config.yaml
encoder_arch: "preact_resnet"
model: "model that answers yes/no questions on an image's attributes"
dataset: "photos of plants and fungi (iNaturalist)"
train_examples: 45211
image_size: 96
crop_scale_min: 1
horizontal_flip: false
questions_per_image: 4
encoder_norm: "batchnorm"
encoder_activation: "relu"
encoder_depths: [2, 5, 2]
encoder_kernel_size: 3
encoder_stem: "deep"
encoder_avg_pool_shortcut: false
encoder_dropout: 0.1
encoder_widths: [48, 96, 192]
fusion: "cross_attention"
fusion_encoder_width: 256
fusion_encoder_layers: 8
fusion_encoder_norm: "layernorm"
fusion_encoder_norm_position: "pre"
fusion_encoder_activation: "swiglu"
fusion_encoder_mlp_ratio: 3
fusion_encoder_head_dim: 32
fusion_encoder_fused_qkv: false
fusion_encoder_bias: "none"
fusion_encoder_qk_norm: false
fusion_encoder_parallel_block: false
fusion_encoder_inner_norm: false
fusion_encoder_positions: "learned"
fusion_encoder_cross_attention_every: 1
init: "lecun_normal"
residual_init: "zero_last"
optimizer: "muon"
muon_scale: "original"
lr: 0.017
momentum: 0.95
nesterov: true
orthogonalizer: "newton_schulz_5"
adamw_lr_other_params: 0.00099
grad_clip: 0.5
steps: 18400
batch_size: 128
epochs: 52.1
lr_schedule: "cosine"
final_lr_fraction: 0.05
warmup_steps: 920
weight_decay: 0.0
adamw_weight_decay_other_params: 0.01
Rows from block 3 of the fusion encoder of a small model that answers yes/no questions on an image's attributes, named by matrix and row number. Rows with one number belong to one neuron. Each number is 500 + 25 x the weight over its row's rms, rounded and kept within 0 to 999. All counts start at 0. Numbers have three digits each.
Before each neuron's rows are labels from the 100 texts, of 14976, where the neuron reaches its largest size: "tokens" is the input token at the peak. Only what is clearly more common there than usual is listed. The data: photos of plants and fungi (iNaturalist).
# gate: MLP gate (fusion_encoder.blocks.3.mlp.gate.weight, 768x256), inputs 0-127
# fc1: MLP up (fusion_encoder.blocks.3.mlp.fc1.weight, 768x256), inputs 0-127
# fc2: MLP down (fusion_encoder.blocks.3.mlp.fc2.weight, 256x768, transposed), outputs 0-127

tokens: "order Asparagales"; "order Caryophyllales"
gate.35:492470543528520529503494510483517482475493522514490496554494479528470527509503513520497453481477502521520444451524498492489482515513538528515468522477495505546518490476463496462503542513477502489486454481513507509433441454515458532495562460543471519472498508508471515475554505538507480499489515490504510465471515472512525530507496511494499483513484507458498507497513506526493512513491
fc1.35:492469527516513480532509520471514478505507578524521467501477527498501509503529485531492507478499499528521503482494495498488486490501481502454485455493520484512514514497528542474506521506511527498476496490524457489477482477485490511520542519502521519488483483442499529466475481504468502464533520536523492489474493461517464540464509457548482481545516475486498462497500488569517447498480
fc2.35:511539467500477476500469478504493521513480508492537485455544470516518471484469510482525497465514508504462476485459466487524485495502512543438497471516444513494480500550493478521517470481500474482493513504472509555525497537477463548461503541517486523508544501502470513506467536492476512512496468510485466500513448477538467516529532474473481547523476528517494463484488502519506519485458

tokens: "order Fabales"; "class Liliopsida"
gate.344:512523508514497500495538532519503533517481529474526447479468466488498503486466555450518494524485509445524513478474539511483474513481502505462443451546495497478485453464473467460519505485540525464472454494499489497477471462523530511502478539497511508480496493565521560473524539504540513492541483486507501514494503525496509489478525467545489526480502529502471502551510447467478514521505
fc1.344:472520490476496476483517512486535492500513525561503537481492498551491546518489506547518506517481488498453519517533486512532489477454486539512540525499511502464556480534521497504506466514524514501520564527495487541488487530475507497531490464489477497528502495482483510525491476526519479538446453494508503524500472521492504471516526476451535494500466491461454470542462501498487498454474
fc2.344:532496499444490514521529469480524529492485534438496491537501524513533505528466531475526540529452525478487533548478548477499480520495489470487463503547531491486521437452475467490511472509532538475513523505500446454520514524517506506510482467509531547500466485528494487481517533501498476520516501514506521537528478503478540447500520531553486488438496486516497501508493457480497493500488

tokens: "order Fabales"; "class Polypodiopsida"; "order Liliales"
gate.585:491508502476497484469503507512508544503516520502515514498511474471466536513536476478536516496454519487479484482535497458522491502532535486492529474523525442504493493552482487485449449492455468544463509505468517510484507469479501527484496558520562471520535479525486508499510491455502485464489499492444503491437441517494511503480487492523486501494537473468472467493511498524463517515508
fc1.585:501504490469488494515463515509496520523505503474491519512521459523463506510536479456509469494483472512525535488504488495487500523536523462441496508500537467517528504482467544501544493484546500525471486517497503484503551484484508505514567501485470510503547522475497493519492483486497492487536489501493481467505476472514486492468482488502475541466499503496485465470513539474451463447512
fc2.585:550478521480517504517483482499475480480499472459523465522515502523502524549525480534486487527492455495520495446515436497502482513470507504517481497481487517471484484502512560496540483496499521487471448484488498514505515523533505497509483501533484508476525547515531511473487467478497531501510494454498487472480536467487544540485482527485542486506500492457527483497480502473482471470517

tokens: "order Fabales"
gate.691:541483533518497530513506482505512507504513517488500508519471539494524490489477533506549470517449477528515486493448512513505513581450462463434485519532512474492507505502471524490487521536497474555489493499450507482487499507511496534506493492520478486525506468490474500492519488510508504471449487528500484497522448494514500468483526557489495521503481465454483494475524506485471514494497
fc1.691:506492472476536527509499521476524459496503509485482495514585508512534465460464501491522527516522522514500447515497501491524464488518482437521522506528467518467532526520519511464501527519478489484468457498479488515489506543518500511511489528528507463501519448480493474495492509499487500476483495505533499471514547496495561499508501534491486488503489505485519469547485505502531498464512
fc2.691:504455487509537531468465523446478510533481525557492539472486516489509525547467471527490449516504474469517478528480509506478516469479515550495525479515497470529481517513524475494453486512466475507507525502473473466526484485516509481465504482512510459491506524471474512494510497489515511489518545522494531478476455532510505487505485533537549498466507483502506482508511484488476526478415

tokens: "order Polypodiales"; "class Polypodiopsida"; "class Pinopsida"
gate.241:459470478524497469493580481464511496500466483512486483521531493483522503530528465470482558518494502528461468504511513521501526471485510477502512503528487493492507500483498535470498523526513456486505520502482482529477448484473476559548531515523463481472438478502485451514472459526477469493475448505510503494465501508495469479501537512550503517492529513505484474529497493494512535448521
fc1.241:528496464522485477466506491503550540488519502517510467521510512519516471534541526484492464552458463497513527512493508513481532497485533442455517525483489527456470484508493498513512488549452456502502469483517521490519491509525488489516515508488474536486476460548519527484512462491476519482522496534513552532478449489511495453488482491482453465491479518455492544540488492510528490524500
fc2.241:491567510487487535489461502481476531522470489488515543469485501537498519481474455482561467502499498463532494500509498508514522503506524506552522534485513530470487506466474523508494514490466512523507500501497486522483482487496509519504528518484497474504516506399565525538486490507513493500472520488486522483472500502525501544496482477471547486502510506484492472486513489476480527503502

tokens: "order Asparagales"; "order Liliales"
gate.97:520497491503470505501504531494452470482499476512493516448519523512488483462500516494500530502507501494467511546532512515508493488495485502532486481514512514486505480492449479467465537486506509500484539525505521505480484515547512495511529521546549474485463541518500505483501467490543477504503492486457482482494534471511489504488476523505531493440495508480423523533508496496492471512512
fc1.97:534504527500454527466497497523466474489476497507472488494473499517502494483482506497508492467513510470469511533521496512487500527505514562519501510528517489499485458482496468461473519472501513500464522529487485518481518512551496518473491471519523470498468555520520499521477466477519482498522513519490498464477538470496508489512469562471495514432476456518429494532494478478508473483515
fc2.97:495489545513480471487471503501480452495486503450510514555531469500513537519553470497546526521512499501503546505516519482464544518500475519487517480481506458512482534498557521513530498480491520471512463456523506531487476474507508497511474501463481484567486502491512528474468487566547545506492499497512460490513502478501530476477549475508486476531542521476533464513450519498529485499479

tokens: "order Asparagales"; "order Malpighiales"; "order Caryophyllales"; "order Ranunculales"
gate.427:558511484495494483545489496531487485528500479507481492502538506530514488515473520531482495512507501485533518504492510504524496496523499557486466521522531502455503506474494474534453473467506502488463486518466545515529490439466506473513563450476469470474525517492488518519523566461493483479496503465489520507511451457498524500503522508509527534477510500528512487483484491511504480503487
fc1.427:450520497501500462486494507493531507448481466508520507500493513510523518526485503506516490499514501495454504482494487484516491549491532491437525500512541472503521476561502497506467509465471495509503516467469535485520512506480517500494501484487474518492458490515497518439479519502472507529521525464514502516505516516492490506477498522491491506507519553478490546435507533492473565547500
fc2.427:460477529495471524525499528477494458537509513521454494479498500532486544476516480487495468496484478552512524518512527497516513494464514500496504497492487470535495466462514538497490464523487513517470462498467483517470520476508438457524515491465538489553502503526514490504514510475493501448512505552447522485492545498534496514500490470502483534531473488487450463534492474485490458533542

tokens: "order Dipsacales"; "order Geraniales"; "order Malvales"
gate.397:487510541521505483542500486508492490481497536540556509454524501477523521507539452478540516473453488482518495510529526506472446518471473511508476471513491493553503513502455471473527517500453522491484507495514533518542495499532483503510487510536476522551473513558498496494520476499474488532522492479518484499497484475497531503546468458515523483509551466477529497503514498508504536470481
fc1.397:502513474501435513473521503476561508521464508474466503481456478505510499478485493507464495483501499522494501458531544492526499526529531506492545540534495509487490495504528525502507513530563497547481480505503493467480472495463513496495504477501491483462507507470480485483475517493509507482495459509491527512515496531514462501474487503481471500461455495512562529513507504501492433538542
fc2.397:513497504509447480502444461554532501546483528505495508541511504502484504527509465512542556486509475534494514498488542456517496499473497503481502483483506505555502494539479510509497549506518508505505545486551450513522471459458523525470506539486502522450498480508488496497511431515540475545519493530515544486485521490501427532496535509479490544541553479494489494513499521472525486521515

tokens: "kingdom Fungi"; "class Bryopsida"; "order Hypnales"; "order Ericales"
gate.313:471501510491523462514489499511523499541514519545479487518508543456488490497498561444529550498503493519470512491507453499513517539491503474496510484504491533501526499492546545501511522504542470571478503507482516487499517514516506484497496555435478492498492522480515476509528528528475502523488508515491531479500484480509519543527462515505503459469480485513479481495528441451480534485529
fc1.313:534493527490465491492474540504506525461497474549571471504517503545485506499497513470539481488488517460432520451485478473506505516524499523519540471537540522482499544543489503510559499505493491479487532474462446490539519445494469484520504526486475504477481478463488473491490487465502462532505484472496513488493473494517465441508528531477523478534508514475528526491516518520507497518489
fc2.313:491491522525499527550513500479487485517510489503496502506500500465518516504464503455524511503470489498499505487482499500570493492504506522489465496448505535527477478521481536532504517518488449524486466481551526478470479501482502515533531498509501492493512502477510494506549494520502561478464499521506500507534492489474502500466474535530516534530503501487552550489467530468582480526476

tokens: "kingdom Fungi"; "phylum Basidiomycota"; "phylum Ascomycota"; "order Polyporales"
gate.275:542515490463535453456438485507505486489508540507504476514492497540482519467502496516496487495507506527478521485477533482467500512487448560477490486494487494508530511522509488548477485458509477498516506517490525464467521455485521530448481508491518511472535493536509536499540469506495532550516457498537451505495572509515507507482512507521514550539518444512462476456543511484466507499473
fc1.275:468449515521475497509566504524492488470482467526517497445464512498490476538464507474496472502501440485557458523489499524515494478494530518490509516507506469498469484533484498496526529508512509490487480522502477498497517474495502476555523451493486474530500464504482500450479498483534505510512451509510505483503491519497486453492451498547482449498518527464474555510499472468468534510514
fc2.275:500525507517498486492482503535545527504479485520498500541528537502463505454531496521518489504498539485490546499574521483498515522493461489525503441489472512496503488466491500523521525530471492500508523510546490537442505507515498501499514464448540503443484523488491542452524480499483510468496449479480473519523497485509507488501498488461486489508480482530501473498546490572517486479471

tokens: "order Myrtales"; "order Fabales"; "order Malvales"; "order Boraginales"
gate.376:478510590472530499487457519479480503498497537493498528498493499500500532479517499474503491550462475510478487469465500520484497533509486492463474477485522508507504558498488476513545507529458529490524503466474487491507474449493492495480533512511541533453453486498498537521527468494527486483517502494491541497496474560503540497454496498517530500550542478484506449522500490472505492483526
fc1.376:456513463490511489512523521511534523520458500459485478549480468471523446511506541467467536486516487520474503520482505557525453495475496454477472510497506465507495458485499567494440490517474510477530513510478454529503525490476464515485518496533483472518492511545511506501499523479499535492514545518482499519538515448469475479546516517463484485545506519511536539483467479514485534514488
fc2.376:535475496521498513500505497479496537492475524513502505510480527497491514478483479531504516490531483490516518515494567492480504461508530476499533491504520507476498503483523473487509518503526495515515487444496529448515455526489493512517542504455521506509508498512515517457509462492476475493564496531479531507560543512496473484506556460509538549479463506523464487513488510534493506474468

tokens: "order Asparagales"; "order Poales"
gate.578:502451492481466453510478507499479514487504458479471481537451498529499515497533440475516518494474492511485466481473481542505504445538505505517529495447530514513490527527508512472506501476474538502511495484498464481489573497529483509508496512502547439468478569519503537490520496480499515493536503471486508477526472517548523552498512453470488478496501509529481526529498512511533505499520
fc1.578:483484500519500460514421563524525499508493480477488488536483500477501549520501446504449513518490497509566502530477472548492505461493469475531494510465532520512456522498502505450450514469524531478525511531504487495501582521479521519508455470504529456486505541545505512510511518481546473469509446513512495500499502471481489504533506458485457504481461526502521500520497501490544541504500
fc2.578:548508484475491476526504540502524433502484513496516533504523560505525547467539487484529489534516465489505488454492545484498475521491494528511469483472546462508535505547512478479502519492488499498508531470519533501513462522497502485487512565481489518486525491509493517519476510485496420495526476543508515510483472492519512536491508516531524460522503515523480479445572494498477516471521

tokens: "order Dipsacales"; "order Brassicales"; "order Lamiales"
gate.107:503518514478531483483488446503467521475478525513530515465501510538508506492505569517478463521503501505471532510531494510494491493485500499494527475519527508512494502485494501475466514501503484479493445425501470506468498513472491527512481542521506514506476504550518515496543480518480494520472508465527517477489506473502454467497522489536502474492497503532533507498472462543470475472475
fc1.107:463535511483519527478471456479470517486486475489576464455494507533482528519500569514496473540500485559452521499496505518500487538513498490506539486511492499531446517450484552517444460442470540537514480455525502476487513526482482508521492501506515494535500498527477494496505497537507530544485513481528477495498528491544500530507520462496527488459488529507500513494451501493502500507550
fc2.107:490424491481488504510492543500491505519449462533506523517485499500470477530566487462518496483488498527510476475485552489464530482515508517511477486499497518532569555496556528520543486472498514515475536537498521458506510467501487509506504439466474478488483496524479511468493506486525514476483537503511532488501497576468513482494499459500504498502514494472493535455478527516504505490472

tokens: "class Polypodiopsida"; "order Fagales"
gate.195:471509504469503502489463463504524442529495512488479474480494513533499467527515467487480558524491519498482517494527509526522492505518464489511441480509502521507521487518485517459525515517509505470498483524482509502474440502492545480494517524482562487517514482483471457518518506480516477538500504489494549482471509546488516522508535563495560471494490496504488447530490510503499511492500
fc1.195:472508536492473470493529455472457490507519492491525523513523507471503536482512485508525524467485504528458541478530487497491509501514489465545518505482455529522493500478486471525455486489549470493468432524500465509498503466457498477483523504526529473535508486501476493502479500524500551470495437512514548489483514487453498501486480518524527529522517485492513544500517518536486523513470
fc2.195:482454533533523504493467459455486495514561453476511498487501490505535518536553441495465511494508525511515468478498494515505486505524503510534492531443461530521504486496502525455513511484495483471513499486489540468501478487474490488499512492514481493509503519480464463479490470485514535498546464520500495514491499492518541491498498557525515463513487493506490492547492512530483526497483

tokens: "order Dipsacales"; "order Piperales"; "order Solanales"; "order Ranunculales"
gate.136:457490493521507520457515464525502521546461551435528459504524549497497493495494504476521534490483477485489486485456497460521498491527506525451473487500468498489527483535498468495522443548517484503506447547489527464504524508512496508507499505487516479482514526499510512523488511546495477493484502504504512499457468531459536523473484492525495544496521498484520482522547520495522490491486
fc1.136:479527530477497501502502488496466486484508452553520528496533475504492496511521512492512464513470500512484510487514506510528499499479505507502497499525504509470472535500496512520513551470542534518488540472491499492504499530479502498457510524462490451509497494516481434506486536477539545513505445496514507497515504499495499473507480487478493470501455546538480474501504500513506500518507
fc2.136:499481524462499526510474516463537499478509530466467467527496501499514490480478507473500538458515503512531507535479468489517517481528489512484497544489494486544490518463542493502518476499506471495471523536495498529508479471456552498505518487531540516502504572507504495507510504476503525525474440516524466482492523479491459504482538507539518541495525528508468476474515465525487476480512

tokens: "order Asparagales"; "class Polypodiopsida"
gate.73:549458503495477516516507472498447435502527512496528479483500498511454527545501472519494500525491481496480476495483501464490511535513503513536491536487484529488538539487492506505519464518511500460529506542497524514492520516476469467456527483497487477509514485517452503494540505482529442509491527538479522468522498508478528515496499430516560514464527515514542495509470471493508449525457
fc1.73:526476512505475518486473536497486495495514482536477509508487524485537488473508513500533509529491452553478499480470500517532517470498489510510536512496500439500540502494485514518493497514506497494470506505502502485452484511517494504479510506515463535550506471512510521532484485464467472508510505479511484496488482508497501462540494510509539527480504478497492542495528535485485448516517
fc2.73:501471487478487530514476499501507474492498471526520524446531517507547485497480463470483471502519500475504507486511507507525477520504456514511496551540508478522463525498474474450499511480466521473478564521493529483461489565486523541485499502545508487489514511537563525512503515545514490494531519536504509543494485537516483517480486499498488553481494566458531476540472498492534498488483

tokens: "class Polypodiopsida"; "class Liliopsida"
gate.432:484504497478499501536479487503492498492524505496479495485499523475487544481489539532479534498507496468444511496535476514477483481525502512481490511525515473466518487488511546493479456474520528497503468472519531476518472444536487499490479444519508497527506471523493472487502526496509475509472529501492500506556510492445506511486478511524526548487501530507540478503505475515462508534486
fc1.432:524496509523446479466486497469485511480517495477531497499565475463546482448505465475482568486518482464487527453482540479501544503471537538498496464506484476501504495483569483547477513531514499498532519479470508462510507489508515479497524511479517452505480484473527484500502535512475509490495506478491508488435468498496482524517471508491524502488479475496488543509512538546518507481465
fc2.432:514479485465473511578556490565492503534470505502440482490511508520473442534499490534504488541467530488486507528515502496498462535516460489476502499491509461504477481487452473485484471505491550515464509492509510518512448502493544502480490472504518547514447523511524520503479514483488474502503503518531462482502521512551551480473494492480451495518493516491514456504465487523489500539493

tokens: "order Polypodiales"; "order Equisetales"
gate.507:534506518519472459464512447503533517489539477501482457498449466479540507504510522494497501508478471531483536488458504524520541527554476508467493539507502492456525459487501475467541477504498535520493497502480496519525513546533470540503469492483492484532495458459477510497495461482477472515535483505520484488508507514483507514520483488517492497458499513482519480511483519464492479497530
fc1.507:424486516483534512471503466485523487527481499564499518452473499470510527523507480507522509532517466487540463481508520480535535458481483500496495525514525515548530494486523542494503525504458561488524502535474541479532504526449496496488537508467501515523501498525482545493526458469541548493527478441503474513553434524484496486509540470487495526489520451513541536505512526518487485484512
fc2.507:524547508485475475519466519502500521484519507491516493498538506514510538539488510536475477465513525493509501476477478481477515486506475515463492476541478503455459523527557511474486516505513476483483474531487515511430513533560520480539475451537516454468497446515478548504494517493450485514483492501490527503470504473466469490481508502485505505543496516531474517493490510476553512497538

tokens: "order Fagales"; "order Asparagales"
gate.84:499470477508491496481484512505491523479534455479515492533504486555483493505467464551503504508524499469545482505529511495555516457485499529465517504487505478533478482541478501516491469456517447505527461458514487504496465496523483470531521526486547465519455461545491564514532499512543529523489505447501499509448512456469532494535511464493524511500519510482481530464470473497480488527483
fc1.84:501506530502511514489495499522526538485512485496498502473541518512507498441487491477516508490543521507547521491486537476500511463488486500512531446521455498481534506520503485533463509475520485522466516508517517510477492498532448478479539537491530467538536463574505503493487509509487487502499525447525498516513481505518507533480469481494495485472479486535458459449480520505465501519487
fc2.84:481461501494522501501494507513494506523492502497493495552485483507468486487495514469496482445477512493516486500565520455493467490516528510494483536461489516547510499507453519500498497535496464550525513462530505503513478519490471534450499498473514541470524533486513518483493513531534512521507496530502499507505494505478492494482503547524488453445495505455525511524554490492503514509514

tokens: "order Asparagales"; "order Pinales"; "order Poales"; "order Liliales"
gate.370:479521527494450546467478509502471490537511495536503496519488470495501519482540498501507500500496494503515527467517488517507528504478490530462519504508464507518477494507491432484480531495496527555501524490535481526491496531486478455518463490529494474490449504528526467498518480468515548485498508489529482468462518517515510472530503493509458496465529478495478511526537464484519492487492
fc1.370:510534505516501446552455502521520495484491520461492510513502494501490542467499513504503503525551501490483482552484461473506476502483491465506508512518479497504529522478490510554513481549484453474522471531469505498513460479515475533508560524496498495498566453499512532530481468513505532484491484521501473488469514533500509476505518538512514519515522485556514442483508487503457486477474
fc2.370:487504534495492509500503483483516513496517495534490469473473491497491521494452513508503508501511514471470489525517496563498492460515541529478506515484519552463474549471504487462538496485484494511566514487483544504580439487512494523474525493516486486517497488482510498429504477511497463499483502481472515491539525508468551502448466509489518532454467497488450521507514463475481528521527

tokens: "class Polypodiopsida"; "order Geraniales"; "order Boraginales"; "order Polypodiales"
gate.649:467451473461513481486471543536542506506514507519473490519481534485481509529545512543526508497524482481490525462524534465519435526529526515448495487488520505493526503453492506480504517463491522505512507465543510521497507525516479484503518509522498457500527503487513519456491507516510475477501516518505512513498468527490475478489511508479497493493500505487450469476539461499511571503476
fc1.649:555533477529500508523528495464529503506479516462478480530464483500538513470450452479517472526490494510513504536509440521550562475531463502505509510496524471454513494514536488525524480504484453517445504502489475496461479518513488496510498508471439537495514473513461517532555517476502494483492499553480498523521540470506495464494524521543485479486484509514504525475479529537487454459516
fc2.649:496466518511485496531498510539523480539503471534503519469505503500464525525537465469479516513517494537516484474510516476546491510502496506494490483484458505489496485489497504485502473560521503501514462488516497497506510525498538443517513478497470528495521522521485483486430495492529540472514484496516503488512504541475509513532496471498458537454477520507488492489560539491468513524518

tokens: "kingdom Fungi"; "phylum Ascomycota"; "order Lamiales"; "order Myrtales"
gate.314:487511516523477500508513476508496507517437479474517499522508494511502539492504503449513515532448498460456464508530527474489506551510517509527523476528503490493477552525538495520481485522479481536520499470499482519519554518529538514487539478535474507472457489497562524484468467508486501505485475471522436534491446467536513521480502493496530483464519470514507524530475523542467488511519
fc1.314:512517515535503509488535497500502524517457527523486464507524560529554510527456493523470485521480484464506505499516533552489417499493466478574512514471521497476491525492496498511510481498533500489499516520507511468529521542497540484531484500487499501529487501461544506546488500469537482475483560511480497495498506517519516479511537511508503483492502531539489486521505501498505515503506
fc2.314:480503520478484467505497524494475487524487487496459523464500500527476549515503504542491488505526555486512454550498492485478535502512499533489488494485501541506514499493543489544491492481464503507520491485472526501521525510521486472505530488495545523542481500474455460468477468510488504509488523491484471539536490507507459500488475507489494506530496465506540478491511486520473465527498

tokens: "order Fagales"; "order Sapindales"; "order Saxifragales"
gate.591:492505517480456505520523473503513504434519479479511492491460527488524497457524503483550499479494571521496531501471519504518510538517520445451495461502474472482498483476494516508486551494466551512479485480455508493449498499497528496506463478514498539548503483545501489517518494453482483488475514493514523476523478487484499557527517526482489481558522510536481506521531453553486516497458
fc1.591:497518507489471520504509496477517501540521480529485484520518538477517483515510498518462491469487533508502474461527514514524514473471536480510511477489565524500459499457502462458570484533468501516464477514459530549501529505478512519470478519533480486521474498516493520470512470532527499495462509500461529466492504469498498545497503507519501495501484507486514500461475520506522544489508
fc2.591:479522492502471533491470475489460503536515535481449512456558489482520507496466483525547492493509491482526483492538535503473502517508476479536478484508490480492517445499462486524507508501486500548522537504509509544477496552495442514516500503478449534482464500517524481516487537472511507542526512494524509488492500488501453519491534494477539500488462513493510475491511477497483505482479

tokens: "order Fabales"; "order Boraginales"; "order Myrtales"
gate.60:533499484531482534501455529455517493493489498441558534466532495463533501484489475517495530482474470496508509499494497533511537491502523492461501478485497482529498470515474526525474471489506512474474486515501477510496498513472534501495505528485503466484492468522512464513490505507462478544473493507533523530529493500497532498484469480544513458514482545512488484510482514468471485520538
fc1.60:510531516501536458515480505511523471468501482517459515468497576527522533493519550497490486509509503504528438501519497490468534501486492514533480493506459463504535554518519504492515473511502482477508501551516528520500538499514468498513507546502502525481469506488492541437506503493513488474472541502495467497488511518544479510486508537451526491480487502464523511540521431506523491530489
fc2.60:508462521481493541547468503496514496506494502492491498540480508482476525526516512522509528484514515527540506476477488498499463493535493538477488524515514486538537448494528538510524496506516528504502534577454482542552460467520508530512493513507476471522490495550497466455496513482513499503534511496487495521484467491539517489545504498505482427497534517497505476459518492463543514503471

tokens: "order Pinales"
gate.47:497484520497456515534470496477528463520469467545460474530510488474545475493534486514473505523511470485500498483473497515495529518468498464483518525489523490500479496498483510486478522487509483464515456493468490506474495426510494523516500452509590511518490502517494449520485491539478473514506508560513508477470528505469506508476480502539476541460461474515505505515513516499517530528527
fc1.47:527510513498564501437469531498457493530502520515506526531530510510544523479475505471540489505515499507503502503550472450552506526509495558486445452527513526496501568476534474501492555457496469511494514498492513477503572493502449530518513485498467514478529533523507538528542503488456516565507455513468486531486489511519462459530481459510480500519468506503476504498483487525459479501503
fc2.47:492477551514493474496451464527526482457509470534500484466477482500500499542506513514497505524536504463520499469479506478451476469458515501492515490477531480490506469483503518505464522488496486484516488477474552502491525498522478485488441579532515511504485518500523492520539529508496442500527473499512505490526481477467546547510454486524501453493553525486513499447509509524545514509560

tokens: "order Pinales"; "order Apiales"; "class Agaricomycetes"; "order Caryophyllales"
gate.225:508526474524492530500492561474541501538483495482493468517582484496478458497500507493463504501493467495499532507482479506524469517471489498462483458540495539500503506487458494486512497476459528479448525474521519544512495496496471454507526545513468518457515478444462495506517497514527560500488477558507513510483470540499493510520480486496501485515495527509494495508511503534478524533475
fc1.225:502493494514558527494507543479566516525512505520506477489514472496493443529478486501493507505497483478514516511504507482517465505487490509509527474514523549478527471507489454486530503487463515501465491445484492498508460524470486477513471511534488504480512447463499500485513472496466579526513510508518534468478510527492547486511507525472500488524501521521518459510516505523484490485516
fc2.225:473469560488496526481540496509421491480446499476508491534482529516497527516536487492499477480511504476551494534483543511487493549446529486461495500518521481492510538506480496549505507473502456509499511525533517517509523491470500514509470479521557455481505500494540482510504502490486539444491490559509491464527472512495462523520519476494527486499534461477490537487493522476520491490495

tokens: "order Fagales"; "class Agaricomycetes"; "order Caryophyllales"
gate.333:510507497498494493499567536478520449532471507538463535508536482458529491461517495479473483502479503527498490483470509492528504465480441556453527530522472480504496504500502490507545487475547482466478500489503529492505479529514494508514513560528547515537491475497489504462543472526495502487520497494501477485504516511488531516537493492459463539494497537467476507489537491497520502510542
fc1.333:499508503482459510531492493506532506524477541517476504462527499501504501501478544509482485523545511535502487472508506523469505473502496502470469501515531559529471507496507479504510507467479514449550524481494477435483496517462491476500521486486503505487487501525458521504529511507549502477478492555450490434509476485475464484534550488498508477509508554503518476502543508499498447496512
fc2.333:500484487483493479481520496547495499469501533463512481498508502527502549526511520490509473490479462541497464516484482476503485506461533462501453499479480500486524492475459491512483442508460476491478533467479547484483493517497455517534460527530518510494518493493471517476495513495517516576506451476494484530463491478500494489512498459540511493500502505520429493517528509534521525498490

tokens: "class Polypodiopsida"; "order Asterales"; "class Pinopsida"
gate.123:478492496457511464517486534475481482462539520473517482475495552550528493511502500533501501514480512512505521523487488523532482516518493491511490516525517553514538485532475502500501540447469487487458489523480496504516475497515517529533428506500493506488506521499504460503522549489578545484496518525510436486506507495467523521449538516495517487503537465497516485471489513504497510470508
fc1.123:454504495503477514501521503519541498511519509492518508536504525521458524504537474470488521478510503462503546500495538484514530460478529500501471487493473493514541519462486511524510482519538474505510496494500522482528481515470512502455504510498499465466433533502532496519502480478515483541463511469518507549527518470519503473529511461499511551530457484483502515493505484531496567458507
fc2.123:509536500536514488507491504469474494487501522481506511460482499485504534497487493502471476524507520527515521493493511495508505511488505524472456526493545501529508516540499491475512529474466499493487445484514474541514483514543456488532491496484506515485497508534479511508560462543461514476501447517470496459500446504547501516486485500489484512473484518517467446511460511481531464480497

tokens: "kingdom Fungi"; "class Lecanoromycetes"; "class Agaricomycetes"; "order Lecanorales"
gate.321:499473520528471508498511511522479453513498521524510517557502549517487512544503509467476468516466468509535514496548516504504485502482512500512496508489492509476497491447458490489545495497510502505539500459463481467488515485512522471483466515468552435535464501512491542485479508516478484546521455460497468510559504547490492475488499492519490474510481562523489493570519509512542509512468
fc1.321:531564494506488478516503502503503550532454492529486522493514510461497478497440545497529505524514483504503495494535509483494519463434529480507502558476484499486506514449510499523526506421504461502483495492571508479482541524530551502488453460505462477486482521496445493469500465519507528492527525478508472458503475500522482486506497494492485467532498462497509446492483497513482486498522
fc2.321:530495493481548511524533450476479543462521499466530516541490540522522482482507454507496448516534496489475511529495482523521484491488493531520512534523510488521502466504466504463480509540507463558489517497501458525484551505464469488450496516481474492474535493465474472476481541514539502508481496498464480517486518520450508511467488488482515452453493433458538472487517446485470516519459

tokens: "order Asparagales"; "order Poales"; "class Polypodiopsida"
gate.480:529501503519520487461448489494494484494482500459476524487499437506514511506556483504512487480486496505473545478458521485505474530459497477481525538505523531507516519545512490495491498463484474537518460517494504523524496498493507506482507501507479489521515505513507519463499527481506513497501508533498517511471455471566541516522513497519526484479494523534540499480435539522475527472496
fc1.480:495507519513519511510497528471495475504489466511539498499509493505510554513518448471519483485497496522501561483480496524506523529467516483485513461513456507467526488533521517477489436482518506478539466521478491506489484531530487496491491481499484429482553538516518503457480520477481511465503484471496523532536458475494536517451475480479510490497463500504478498467467517493501482500494
fc2.480:538517489525459499564542477486559491508451558502498494513495560497505498465477493517481525503492525499470502492496509511502520493492476512528484447477538517494502469496505485466496502477488475492487506510462528479513503450529505476500511508472495499454487472476529512513522480527518478517501521490535474506469510505484518500520481481475481487495509521481502500511483518505520515518506